config = dict(
    dataset='photos with spoken descriptions (Open Images, Localized Narratives)',
    cond_dim=128,
    tokenizer='word',
    text_encoder_activation='gelu',
    norm='groupnorm',
    upsampling='nearest_conv',
    init='lecun_normal',
    eps=1e-08,
    max_precond_dim=1536,
    cautious_weight_decay=True,
    weight_decay=0.05,
)
Rows from block 9 of the denoiser of a small text-conditioned image flow-matching model, named by matrix and row number. Rows with one number belong to one channel. Each number is 200 + 30 x the weight over its row's rms, rounded and kept within 0 to 999. All counts start at 0.
After each channel's rows are labels from the 100 images, of 14976 (inputs lightly noised), where the channel reaches its highest value: "responds to" is what is common among them; "colour at peak" is the nearest of a few named colours to the mean colour under the peak. Only what is clearly more common there than usual is listed. The data: photos with spoken descriptions (Open Images, Localized Narratives).
# convs0: first 3x3 conv (model.mid.2.convs.0.weight, 384x384x3x3, standardized in use, each kernel summed), inputs 256-383
# convs1: second 3x3 conv (model.mid.2.convs.1.weight, 384x384x3x3, standardized in use, transposed, each kernel summed), outputs 256-383

convs0.24,200,170,221,181,186,197,200,197,200,200,200,201,200,197,225,207,200,142,202,201,198,199,200,199,199,197,182,200,195,204,205,201,222,208,201,168,222,203,208,208,206,197,200,199,203,381,196,203,209,221,208,205,197,196,200,204,208,199,206,202,201,188,200,216,197,263,141,380,213,194,208,200,181,215,202,208,198,199,194,198,221,213,203,200,191,202,202,194,190,206,233,189,197,202,208,411,200,207,201,198,200,197,196,204,196,262,200,202,196,206,201,200,203,200,207,200,205,199,199,201,189,207,202,216,193,196,229,200
convs1.24,198,199,200,172,197,200,198,200,218,200,201,200,200,200,200,201,248,208,200,200,191,200,203,200,164,200,160,200,208,203,201,209,200,207,201,187,178,200,193,200,200,199,203,200,200,200,200,200,199,201,198,236,200,283,214,200,200,195,200,211,200,212,200,200,195,209,250,31,200,197,210,200,200,198,202,200,208,200,200,200,209,164,200,212,195,261,200,196,202,171,200,205,201,195,200,201,198,191,205,206,200,200,136,200,194,93,200,200,194,196,202,120,194,200,200,176,197,200,197,200,201,201,200,190,201,200,279,200
responds to: text has "dark"
colour at peak: black

convs0.47,200,209,202,210,203,200,196,200,182,200,200,200,201,179,194,200,200,190,200,200,200,200,200,200,198,200,165,200,199,180,223,199,216,201,200,191,191,200,204,194,195,209,200,199,200,208,200,201,201,206,173,198,232,184,232,199,202,177,204,151,200,323,201,204,214,198,205,221,200,202,117,200,192,137,200,167,201,200,205,200,208,191,193,200,200,314,200,199,199,200,186,203,200,200,200,216,200,215,200,200,200,200,187,201,199,239,199,200,229,198,205,190,200,200,199,200,200,200,200,200,178,188,199,178,172,200,100,200
convs1.47,200,201,200,199,172,200,203,200,173,200,200,200,200,200,212,201,190,262,200,200,201,200,200,200,200,158,218,200,238,201,200,220,200,198,200,379,200,200,200,200,200,200,201,200,200,200,200,200,200,201,199,198,200,202,197,200,200,181,200,195,200,219,200,200,199,490,230,204,200,261,200,200,200,200,197,200,199,200,200,200,199,227,199,212,199,270,200,202,207,198,200,199,200,200,200,200,200,200,200,115,199,200,230,200,210,203,200,200,200,201,195,179,196,200,200,195,199,200,200,200,200,256,200,171,200,200,197,200
responds to: text has "sky"
colour at peak: white; pink

convs0.321,201,199,214,181,196,169,201,192,235,200,204,200,194,176,213,196,200,180,201,200,217,190,219,201,151,200,162,200,200,273,204,235,195,238,201,232,216,229,214,240,200,200,198,200,188,228,198,200,200,159,211,153,200,198,183,198,201,117,192,198,200,191,200,198,207,225,270,262,165,220,218,200,207,201,200,209,186,205,189,188,210,210,145,223,249,206,199,198,122,215,194,237,201,219,203,154,200,126,200,199,232,200,156,184,202,272,233,199,190,174,205,195,201,192,198,219,195,181,191,200,202,324,277,204,192,202,150,205
convs1.321,201,200,200,196,197,200,174,70,164,200,200,200,200,200,212,199,209,107,200,200,203,200,198,200,214,200,232,200,190,198,200,199,200,201,200,199,203,200,197,200,200,200,199,200,200,200,200,200,200,200,200,217,200,271,205,200,200,194,200,199,200,247,200,200,202,204,165,201,200,212,203,200,200,200,215,200,181,200,200,200,203,201,188,234,203,178,200,202,195,218,200,212,198,202,200,200,201,179,200,217,201,200,146,200,198,156,200,200,200,205,195,208,212,200,200,228,197,200,200,200,200,0,200,238,199,201,186,200
responds to: text has "black"
colour at peak: black

convs0.150,200,188,213,205,199,200,197,202,240,200,201,200,199,198,185,199,200,129,199,200,200,200,200,200,198,200,212,200,211,197,198,203,202,206,200,205,203,200,199,171,206,201,199,199,200,194,200,197,200,218,209,177,155,203,200,202,200,184,199,171,200,194,203,201,210,164,221,177,208,203,201,200,196,201,200,206,201,200,200,200,199,204,231,200,197,187,200,200,199,199,226,212,200,200,200,207,200,198,200,200,198,200,203,186,200,200,160,199,199,214,197,203,201,200,208,200,197,200,200,200,202,237,197,162,193,203,203,200
convs1.150,201,154,200,327,218,200,199,200,184,200,200,200,200,200,193,200,202,250,200,200,200,200,200,200,202,200,74,200,200,200,200,207,200,201,200,198,199,200,200,200,200,200,201,200,200,200,200,200,200,200,200,163,200,0,199,200,200,195,200,201,200,189,202,200,204,198,162,0,200,199,200,200,200,200,197,200,198,200,200,200,202,204,200,208,200,244,200,199,201,199,200,202,200,200,200,200,200,200,200,200,200,200,185,200,206,198,200,200,200,200,202,205,200,200,200,180,197,200,200,200,200,229,200,204,200,200,240,200
responds to: text has "white"; text has "black"
colour at peak: white

convs0.190,198,158,158,86,201,199,194,196,217,200,205,199,207,199,181,186,200,258,203,200,201,196,200,198,207,201,210,201,190,214,174,196,109,194,198,225,179,202,194,179,191,210,199,195,200,182,208,200,206,196,204,158,192,213,180,204,197,236,207,204,200,191,200,192,187,182,270,227,212,172,195,199,172,80,206,198,198,199,201,203,209,199,199,201,212,143,200,203,198,200,181,161,194,203,208,108,201,209,201,198,205,204,279,192,151,218,190,212,190,208,182,265,207,202,215,199,208,197,200,201,180,210,191,168,216,210,124,198
convs1.190,188,132,199,173,147,200,194,200,235,203,201,200,200,201,189,228,193,262,198,200,203,222,190,200,215,199,127,200,241,189,200,210,200,209,187,150,181,199,199,200,200,198,202,233,219,201,194,201,200,209,197,184,198,190,195,201,203,160,202,227,200,195,201,200,186,212,98,189,200,227,201,200,200,202,199,200,271,200,200,200,206,194,205,187,186,220,199,188,222,154,201,192,210,205,200,204,201,197,191,213,264,201,180,200,199,230,200,199,184,183,253,244,195,200,197,184,206,209,202,200,197,152,200,186,204,199,193,200
responds to: text has "sky"
colour at peak: white

convs0.203,199,205,188,221,219,201,186,183,210,200,199,200,209,228,242,178,200,192,203,200,200,199,148,200,232,200,238,200,202,201,194,220,196,200,200,193,182,201,135,186,209,208,202,226,198,235,203,198,200,201,220,271,150,251,189,98,202,227,204,197,200,215,200,155,192,195,192,170,201,181,200,200,194,192,200,200,201,200,200,202,214,287,257,200,163,177,200,200,200,216,209,237,200,201,154,184,201,197,205,200,198,307,196,211,206,200,198,208,133,243,196,216,169,202,203,200,188,137,200,201,213,190,192,212,220,160,188,199
convs1.203,201,206,200,156,246,200,202,200,199,200,200,200,200,200,229,199,229,104,200,200,190,200,200,200,206,200,199,200,197,199,200,191,200,197,199,208,164,200,194,199,200,200,198,203,199,201,201,199,197,201,200,201,200,224,178,200,200,185,200,195,200,175,200,200,95,220,240,210,200,198,200,200,200,200,221,200,199,200,200,200,179,197,201,210,206,221,200,211,192,201,201,201,200,198,200,200,200,200,200,186,198,200,96,200,199,61,200,200,200,200,202,36,230,200,200,160,201,200,200,200,200,202,200,296,199,200,124,200
responds to: text has "person"
colour at peak: black

convs0.228,200,200,197,198,203,200,200,200,204,200,200,200,200,200,200,200,200,197,200,200,200,200,200,200,198,200,198,200,289,199,200,200,201,201,200,199,200,200,200,207,205,200,200,200,200,197,200,200,200,192,173,202,200,211,199,200,200,196,213,199,200,200,198,200,200,196,199,204,200,200,200,200,200,189,200,199,200,200,200,200,198,194,198,200,202,200,200,200,200,200,200,199,200,200,200,199,200,201,200,200,200,200,203,219,199,195,200,200,70,199,198,208,200,200,200,200,201,200,200,200,191,198,198,200,207,201,204,200
convs1.228,200,222,200,201,174,200,200,200,197,200,200,200,200,200,181,200,200,221,200,200,200,200,200,200,199,200,198,200,199,200,200,190,200,200,200,198,200,200,200,200,200,200,201,200,200,200,200,200,200,200,200,200,200,175,198,200,200,199,200,201,200,194,200,200,200,216,188,200,200,199,200,200,710,200,200,200,200,200,200,200,202,199,233,200,200,198,200,199,200,201,200,200,200,200,200,200,200,200,200,200,200,200,204,200,192,195,200,200,200,200,200,200,200,200,200,199,200,200,200,200,200,205,200,207,195,200,206,200
responds to: text has "sky"
colour at peak: white

convs0.70,199,203,182,215,205,199,198,200,210,203,200,198,196,194,229,190,201,267,199,200,202,202,200,200,211,199,260,200,198,206,209,198,213,197,200,215,190,201,197,221,192,196,199,201,198,212,198,199,193,233,215,193,206,244,180,200,200,196,202,180,199,182,200,206,215,221,207,153,198,179,200,200,239,176,200,193,208,196,201,202,199,177,215,202,193,204,201,203,201,199,198,257,199,203,198,197,200,192,202,201,201,199,235,200,190,173,196,202,208,200,195,124,195,195,192,199,201,202,202,201,178,195,193,220,200,199,172,200
convs1.70,200,192,200,209,186,200,208,200,210,200,201,200,200,200,72,196,199,172,200,200,197,201,200,200,207,200,202,200,195,193,200,193,200,208,200,206,199,200,224,200,200,200,185,199,200,200,199,200,199,200,200,200,200,208,179,200,199,206,200,210,200,205,199,194,214,172,271,158,200,203,206,200,200,201,206,200,194,202,200,200,196,209,202,180,201,173,200,191,184,221,200,195,200,195,200,203,199,197,201,191,203,200,165,200,207,197,200,200,200,205,198,195,197,200,200,209,201,200,200,200,198,177,200,132,202,200,172,200
responds to: text has "lights"
colour at peak: black