A small text-conditioned image flow-matching model, trained from scratch.
Model: 22M parameters, 32-pixel images, arch unet, text encoder layers 6, norm groupnorm, activation gelu, widths [96, 192, 384].
Training: soap at rate 0.0014, 15000 steps, batches of 64.
Data: trained on photos with spoken descriptions (Open Images, Localized Narratives), 101725 training examples.
Rows from block 9 of the denoiser of a small text-conditioned image flow-matching model, named by matrix and row number. Rows with one number belong to one channel. Each number is 500 + 50 x the weight over its row's rms, rounded and kept within 0 to 999. All counts start at 0. Numbers have three digits each.
After each channel's rows are labels from the 100 images, of 14976 (inputs lightly noised), where the channel reaches its highest value: "responds to" is what is common among them; "colour at peak" is the nearest of a few named colours to the mean colour under the peak. Only what is clearly more common there than usual is listed. The data: photos with spoken descriptions (Open Images, Localized Narratives). In brackets: how many of the 100.
# convs0: first 3x3 conv (model.mid.2.convs.0.weight, 384x384x3x3, standardized in use, each kernel summed), inputs 0-127
# convs1: second 3x3 conv (model.mid.2.convs.1.weight, 384x384x3x3, standardized in use, transposed, each kernel summed), outputs 0-127

convs0.70:495514510497502497490504500498502516724465611474505504455500493503613507500518522498501514509505501522498502494498500500502498497500494592502342495505494591506435798500619501507497503498554503502500464500505494500500514498495510520425455471526499500524604999500481497505505502544501502304457496484450495498384501492500426497501492512468508573502501487500500504494503500492409505502522
convs1.70:506498500501505490489474500499500524391506490503504500448502500500530491500513487426501495496500500500500500502394509500499490498498500476545470500500500591500500535500487500503500500500502485487000500466472499500448500500494519499445546499501455500492541562501498499514497500500511499456504472495457504500534500371469460500500500500480501333498482356500446501500602500508403500500514
responds to: text has "lights" (27)
colour at peak: black (87)

convs0.203:491498497500497498623545499529522563519493490494518497435500489500497506500503413533500501503376530491500500481500364432500501497500498510500509579500502498478541457500402500499495499551507499499504358500495500499501496506499472508512379388461500499509518488500472500516503500486447617504425502508469471497503499597500474450876381267369342462659502488500500500598506501499587168501521
convs1.203:498516500500499337514507500500500455340577474497500500623483500500472485500495477460499485500500501501500500500532482500499532509500500428512468500502491469500500524499502500504500500500367518500505499563513500500460500500463488509425477500499469500209435410494499502694500500501498501529498505517501499500298500314507497500500500501497500849497496624500502499415503500497503500500447
responds to: text has "person" (35)
colour at peak: black (83)

convs0.24:517509497495498486498483502504498491438490514490492498817499488496496512505505485494501500497525495463513500501502516502500497494503505517502597514496504455500558427502448497494506503493525497501494464501501503500500448514501499474644496480500504501452445488499504497389516501501501494739424504478437501513509500491501530500501507445504492690507496602497496498508496499501453501497596
convs1.24:500499500500499612504473499500500503446501483503500500562530502500340514500503484533502577511500500499500500500501508500500506508500500520501456500499499558500500470500496500501501500500501503517502502503551499500519499500495480503605483497503494500447493340499503516333503500500505498647507511520673492500556500420517969500500500491499501463506483487500505498560483500494731500500389
responds to: text has "dark" (26)
colour at peak: black (94)

convs0.150:504495500503500500498999500506500502539442588504499500516500501501466490500536502516500499497494502473499499501498505500500506502500831471500515447500499509500502502500511500500501500500519499499504460500500495498500503503509500668533524507493503501507437469500510500502500500498499500415457499473518501500512500488500487501501502502493500566500501505500500500406500500500457500500476
convs1.150:500501500500500492500480500500500500517511500500500500524500500500506499500498500498500503500500500500500500500489498500500505500500500488500358500500500515500500499500497500497500500500500500498498500499500500500505500500435496499535498500500499500495490496499500408495500500500500495505725501497499500500494500542501504500501500500499500593500500503500495500500499500498140500500503
responds to: text has "white" (32); text has "black" (25)
colour at peak: white (92)

convs0.228:502500500500500499500496500500500500497497495500501500489500500500490522500521498472500501499496968511500500500500502500500426501500501503500468502500501506500509500500504500500500500500522500500501500500501500500500501501499500501497499495500500500506489496500497500502500500506500500479479500511486500500500500498500504500500500500499500492500500490500500500500999500500514500481490
convs1.228:500500500500500505502500500500500500497502502500500500503500500500502498500499500505500501500500500500500500500501502500500500500500500495500524500500500533500500499500498500500500500500588500500500500500500500500499500500502500500389500500500499500500498503500500500500501500500500500482504500501499500500503500502501499500500500500625500518500500458500500500500500500502455500500486
responds to: text has "sky" (55)
colour at peak: white (84)

convs0.321:500484518487499512446569455533548503537436518485500509401500474570534484512568543402501488516510482550498499500497516501500434520499590262500664555499553501500521543500392494436516501480491455500434471500509502499499577500616496505456548556145591497569517611544613500472491500415509499462584497515448491498464500620502320502498527512463527494503501473500499500500500492496397459500459
convs1.321:503366500506499540495500500500500503608480501504500500717501500500689501500492498602492576500500500500500500500514476500500482500500500544508534500499501504500499428500465500503500500500501496493465500504511501500435499500480448498514508501499460500491494444500500502520500500501487499498558482438464498500479500449514519500499500500512500342504505539500455501499525500509429501500406
responds to: text has "black" (25)
colour at peak: black (75)

convs0.190:470498511508498505515528506499511462450532508481501502489501511508621495501525517466502510496477516488494507497500496502502493494501523500505602483506504599507498489498493500500500495494758500497494583500501487499501493503466489576285546540486482491660562405498498500531484502497491508562518509485599500492523500499503576499505512468518503549502495520496500500472500497510427491506414
convs1.190:502501500493502406509495500500501523521531563514502501412521504498484583500449417414475531502499499497500499499581313500502470537508500678537476499504414557517498395503535498481501500500610517461498495472498504500397500500348599511269534506487397498526757500495473490536503500504501496491538500548541500499448499534481463500499500500487507429443420290500484501499545499463534500500350
responds to: text has "sky" (52)
colour at peak: white (58)