config.yaml
arch: "unet"
objective: "flow_matching"
text_encoder_norm: "layernorm"
text_encoder_head_dim: 32
text_encoder_fused_qkv: true
text_encoder_drop_path: 0.05
scale_shift_norm: false
eps: 1e-08
one_sided: false
l1_shrink: 0.03
warmup_steps: 3000
Rows from block 2 of the text encoder, named by matrix and row number. Rows with one number belong to one neuron. Each number is 128 + 24 x the weight over the matrix's rms, rounded and kept within 0 to 255. All counts start at 0.
# fc1: MLP up (text_encoder.blocks.2.mlp.fc1.weight, 1536x256), inputs 192-255
# fc2: MLP down (text_encoder.blocks.2.mlp.fc2.weight, 256x1536, transposed), outputs 192-255
fc1.78 [129 128 127 126 123 129 132 137 128 127 132 125 120 129 124 130 148 132 129 125 129 126 129 128 132 121 129 131 128 124 127 125 131 128 129 127 130 129 124 129 127 128 128 128 130 119 129 124 128 139 126 130 139 131 128 130 130 120 128 124 128 131 134 129]
fc1.102 [128   0 128 128 128 130 128 127 127 128 110 129 130 127 126 127 129 130 128 127 127 128 128 129 129 123 130 131 129 128 128 128 127 129 124 145 129 128 127 128 128 130 131 129 128 129 129 129 128 130 128 128 129 129 125 128 130 129   0 125 128 126 126 129]
fc1.177 [128 255 129 179 135 123 127 129 143 121 126 130 111 130 125 132 131  92 129 129 133 131 125 129 129 110 126 121 126 130 106 114 129 128  86 124 134 132 127 136 117 127 128 127 129 114 123 134 127 129 127 126 129 126 123 139 124 122  94 130 126   0 130 136]
fc1.318 [129 126 126 125 127 255 127 129 120 130 122 130 126 134 126 127 125 129  73 127 135 131 127 130 125 124 104 134 152 125 116 128 125  45 132 125 134 128 122 130 158  64 137 128 116 128 123 123 125 130 129 127 153 126 121 132 125 127 128 118 128 127 138 255]
fc1.620 [128 130 128 127 128 127 129 128 128 124 128 128 129 126 129 128 129 128 128 213 128 128 127 127 129 127 128 128 128 127 129 128 128 128 131 128 127 127 128 128 128 128 128 128 128 127 131 128 127 128 128 128 128 128 128 128 128 129 128 130 128 128 128 128]
fc1.622 [128 125 130 131 128 133 129 128 128 128 127 128 126 127 128 128 130 127 129 127 129 128 128 128 127 130 128 129 129 128 138 128 128 129 127 129 127 128 128 127 128 129 129 126 127 128 129 127 128 128 128 133 127 130 128 115 137 129 128 128 134 127 125 129]
fc1.661 [127 128 128 128 128 128 127 127 128 129 128 128 129 128 129 127 128 143 120 129 128 129 128 128 128 128 128 128 126 127 127 128 128 128 128 128 128 127 129 125 128 128 128 128 128 121 128 127 126 131 129 128 128 128 128 128 127 128 128 129 126 128 128 133]
fc1.1086 [126 128 127 130 125 130   0 120 127 131 126 127 130 132 129 129 130   4 132 121 128 131 124 127 128 113 131 129 130 104 128 127 128 127 129 126 129 125 128 129 129 122 129 115 129 131 127 125 128 126   0 102 110 105 129 122 124 129 118 125 128 129 130 129]
fc1.1122 [127 128 126 129 128 127 129 133 129 128 129 127 127 127 128 127 127 128 129 127 128 128 127 128 129 147 128 127 129 127 127 127 132 129 128 128 128 128 127 123 126 129 128 140 127 129 110 130 128 130 127 128 131 127 127 127 114 128 139 129 123 128 126 128]
fc1.1435 [127 129 127 128 128 128 129 129 129 132 127 130 127 128 126 128 128  84 100 128 128 129 129 135 130 125 128 127 128 127 124 128 127 132 127 127 126 128 127 129 130 128 128 129 128 128 127 128 129 127 127 128 127 130 128 128 129 127 129 127 129 129 127 129]
fc2.78 [128 128 128 128 128 128 128 128 128 128 128 128 128 128 128 128 128 128 136 120 128 128 148 128 128 131 128 128 128 128 128 147 124 128 129   0   0 128 128 128 128 129 128 128 128 128 128 128 128 128 128 128 128 128 152 128 128 128 128 128 128 128 128 128]
fc2.102 [128 128 128 128 128 128 128 128 128 128 128 128 128 128 128 128 128 128 129 129 128 128 107 128 128 130 128 128 128 128 128 125  70 128 130 129 118 128 128 128 128 129 128 128 128 128 128 128 128 129 128 128 128 128 111 128 129 128 255 128 128 128 128 128]
fc2.177 [129 128 128 128 128 127 128 128 128 126 128 128 128 128 128 130 126 128 131 146 128 128 171 128 128 129 128 128 128 128 129 160 115 126 142 151 255 128 128 128 128 125 128 128 128 128 128 127 128 133 128 128 128 128 116 128 129 128 153 128 128 128 128 128]
fc2.318 [128 128 128 128 128 127 128 128 127 128 128 129 128 127 128 126 124 128 137 124 128 128 102 128 128 128 128 128 128 127 128 129 147 127 130 136 121 128 128 128 128 150 128 128 128 128 129 128 128 159 128 128 128 128 138 128 129 128 123 128 128 129 128 128]
fc2.620 [128 128 128 128 128 128 128 128 128 128 128 128 128 128 128 128 128 128 127 125 128 128 129 128 128 129 128 128 128 128 128 127 124 128 128 128 135 128 128 128 128 128 128 128 128 128 128 128 128 128 128 128 128 128 135 128 128 128 129 128 128 128 128 128]
fc2.622 [128 128 128 128 128 128 128 128 128 128 128 128 128 128 128 128 128 128 131 136 128 128 126 128 128 127 128 128 128 128 128 127 126 128 129 129 127 128 128 128 128 127 128 128 128 128 128 128 128 128 128 128 128 128 129 128 128 128 134 128 128 128 128 128]
fc2.661 [128 128 128 128 128 128 128 128 128 128 128 128 128 128 128 128 128 128 127 127 128 128 127 128 128 129 128 128 128 128 128 130 126 128 128 132 129 128 128 128 128 129 128 128 128 128 128 128 128 128 128 128 128 128 129 128 128 128 127 128 128 128 128 128]
fc2.1086 [128 128 128 128 128 127 128 128 128 129 128 128 128 128 128 128 128 128 132 137 128 128 124 128 128 127 128 128 128 128 128 131 120 128 135 127  37 128 128 128 128 127 128 128 128 128 128 128 128 125 128 128 128 128 114 128 128 128 144 128 128 128 128 128]
fc2.1122 [128 128 128 128 128 128 128 128 128 128 128 128 128 128 128 128 128 128 127 129 128 128 133 128 128 128 128 128 128 128 128 131 128 128 128 130 126 128 128 128 128 128 128 128 128 128 128 128 128 128 128 134 128 128 130 128 127 128 103 128 128 128 128 128]
fc2.1435 [128 128 128 128 128 128 128 128 128 127 128 128 128 128 128 128 127 128 181 130 128 128 128 128 128 125 128 128 128 128 128 134 141 128 126 167 147 128 128 128 128 127 128 128 128 128 128 128 128 127 128 128 128 128 208 128 128 128  98 128 128 128 128 128]