A small text-conditioned image flow-matching model, trained from scratch.
Data: trained on photos with spoken descriptions (Open Images, Localized Narratives), 101725 training examples, 9.4 epochs.
Rows from block 10 of the denoiser, named by matrix and row number. Rows with one number belong to one channel. Each number is 500 + 40 x the weight over the matrix's rms, rounded and kept within 0 to 999. All counts start at 0. Numbers have three digits each.
# convs0: first 3x3 conv (model.decb.0.0.convs.0.weight, 192x384x3x3, standardized in use), inputs 80-84, a 3x3 kernel for each
# convs1: second 3x3 conv (model.decb.0.0.convs.1.weight, 192x192x3x3, standardized in use, transposed), outputs 80-84, a 3x3 kernel for each
convs0.164:501500500500500500500500500500500500500500500499500500500500500500500500500500500499499499497500500497504502500500500500500500500500500
convs1.164:505498496493499526501526495503495516511530520511493501501500501499496500501501499518527507528491498503487496555482500480549490496520525
convs0.165:500500500450500500500499500500500500500500500500500500500500500500500500500500500499500498500507498510503491500500500500500500500500500
convs1.165:497500500508435507493478726493499494485562509485502523499498501497500501499500501505595589539507487503497491534536540486527477485495427
convs0.166:501499500493500502498500506500500500500500500500500500500500500500500500500500500500501500500500499503501486500500500500500500500500500
convs1.166:499500497498499500500468500501502609510600499501467501501500500500501500500500499533477461497490504532502484500494518331499381500418444
convs0.167:503492499500503499501500448499500500500499500502500500500500500500501500499503500501504499496503500532529496500500500500500500501500498
convs1.167:496506343533574501512503453505481513500495497482496608506499500494505502492485501486558437498505603505457507499503494493479491452583502
convs0.168:500500500501499501500500500500500500500500500500500500500500500500500500500500500495499517500498500486499508500500500500500500500500500
convs1.168:496505500479541510498760504500498498504556578513486502497500500499500501500501500499502502496497478493498497434502360501505506497449518
convs0.169:500500500500500500500500500500500500500500500500500500500500497500500500500500500515499493503495493466497495500500500500500499500500500
convs1.169:459501499503536530496500575505500497496500534535470499500500499500500505499500501503497509496483498512493488519491513427570721525430451
convs0.170:500500500500500500500500500500500500500500500500500500500500500500500500500500500502501499500502501501500500500500500500500500500500500
convs1.170:508503514503497500504500499503500499501504506500499502500500500500500500500500500500507511499508499491500499513503471484499489501518502
convs0.171:502501440502501500500499623500500500499500500501500500500500500500500500500500500500494500499504511501499492499499500500500500500499500
convs1.171:494496514521504528501574478481532501526503507500493488516503491498500497501499499511499537492505517509405500497484503472520494499489469
convs0.172:497504500500500501498500504500500500500500500500500500500500500500500500500500500498500501501495486500496499500500500500500500500500500
convs1.172:506496536653513511419524549594479504501503570493526498500500500499502500500499502524499503515494506487514505500502514552497568543480502
convs0.173:501499500500500500500502499500500500500500500500500500500500501500500500500500500513501500503500505502507506500500500500500500500500500
convs1.173:500502502488498500495498501500503514560509532503503522501500501500500500500500500491480485458516476484501492476448533490492552526497493
convs0.174:500500499500501500500501500500500500500500500500500500500500500500500500500500500499500500500500500499500500500500500500500500500500500
convs1.174:490500505494553499485491503501500503499501426500499493500500500500500501500500500501489488500501500500511496502515495540543500504530499
convs0.175:500501501500501501500501501500500499499500500500500500500500500500500500500500500500499521501501499500507510500500500500500500500500500
convs1.175:504488500482505500509510504498501499499499486537502505501501499500499501501500507528520498543520503479502509495520500502533514490508502
convs0.176:501501499501503498500500498500500500500500500500500500500500500500500500500500500500499497500500495499502501500500500500500500500500500
convs1.176:502500499509424500503413507501492502490500499501504498499500500500501500500500499538472482538389495496464500494534505496558494504522562
convs0.177:500501495500494498499502502500500500500500500500499500500497500500500500500500499498531498491496494502509501500500500500500500500500500
convs1.177:497493499489484532508524619625496498500501500481534512490506498500491503507494500539359512499589500482770524556611573546626497413569392
convs0.178:499500500500500500500500500500500500500500500500500500500500496500500500500500500500501500500500499502503500500500500500500500500500500
convs1.178:494504502496498500502499503501499504503500498503501500500500500500500500500500500500508513501501501499500500505505497493489482501497496
convs0.179:500500500500500500500500500500500500500500500500500500500500498500502500500500500500491500500497500503501500500999500500500500500500500
convs1.179:499501498500509500498500499500503500502506500491501499500500500500500500500500500499499500500488500502499500504500486496476491481496504
convs0.180:499500500499504500500502501500500500500500500500500500500500499500500500500500500499491500499496503498499507500500500500500500500500500
convs1.180:513494518506498491530598473608502484508502501493503502499498501501499502497502502480491511495482514503520474489506486499461473516522491
convs0.181:501494499498483500499500500500500501500500501500500500500500500501502500500500500495500500519501491500499501500500500500500500500500500
convs1.181:509504502665518531497485492501503526578464505504496458505500499497490499499506498488542512504511434445486507504494509531500499494513442
convs0.182:500500503500500501490510507500500500500500500500500500500500500500500500500500500499493495498499508495484488500500500500500500500500500
convs1.182:498462498502494501485495516499510501500498718529525497502502501497499496501500500503479488504502501499505502498500501499525558501511504
convs0.183:500500500500500500500500500500500500500500500500500500500500502500500500500500500500505500502501500500499500500500500500500500500500500
convs1.183:494497496492493501498492501500503500500499500505501501500500500500500500500500500501499500501503500501502497490486495504491499499502499
convs0.184:500500499500500500500500500500500500500500500500500500500500498500500500500500500501501500500501504500501501500500500500500500500500500
convs1.184:500500494498497498500503500499501500501500499502500497500500500500500500500500500498501500499501499509499500502459479501499498492500500
convs0.185:500499500500501502500502495500500500500500500500500500500500500500500500500500500534490496496499515481522504500500500500500500500500500
convs1.185:512520429509505542500478485484476497503481506467538485504500497493500511502502499509497545502504448527462498519501504499466491496501476
convs0.186:500499502499499502501499500500500500500500500500500500500500500500500500500500500503500491506500501510499499500500500500500500500500500
convs1.186:502517472607701563449534492501487503504497525499471500499500500500500499501499501531459487503438496497413493490509497534576490502400523
convs0.187:502500499500500500500500500500500500500500500500500500500500500500500500500500500500500500501501495493491497500500500500500500500500500
convs1.187:459496500499498495497508498495500489500512499499500514500500500500500499500500500506500490496472498496504500561501501505562502493517503
convs0.188:500500500500500500500500500500500500500500500500500500500500500500500500500500500500501500501500500501500500500500500500500500500500500
convs1.188:500501500499500497500514500500500500498500499499500500500500500500500500500500500501503500502500498500501500498501505503512499507506508
convs0.189:500499501501500500502500500500500500500500500500500500500500500500500500500500500501500500499503500501504499500500500500500500500500500
convs1.189:497490495506491536501500514524499504596495484500500498500501499501504498500501499518487464515482429487466503487503510496504500475502420
convs0.190:497500500500500501500501501500500500500500500500500500500500500500500500500500500496498500502500500500501500500500500500500500500500500
convs1.190:506497502509485499509504509503501500495499505498499501500500500501500500500500499499497497496499500497461474496522503499499523491477502
convs0.191:500503500500505501500500500500500500500500500500500500500500500499500500500500500499502510495503502492511502500500500500500500500500500
convs1.191:377500500499492503560509510496506500501482497500533503499500500500500500500500501476497524497498496500499490509499615496498508448506476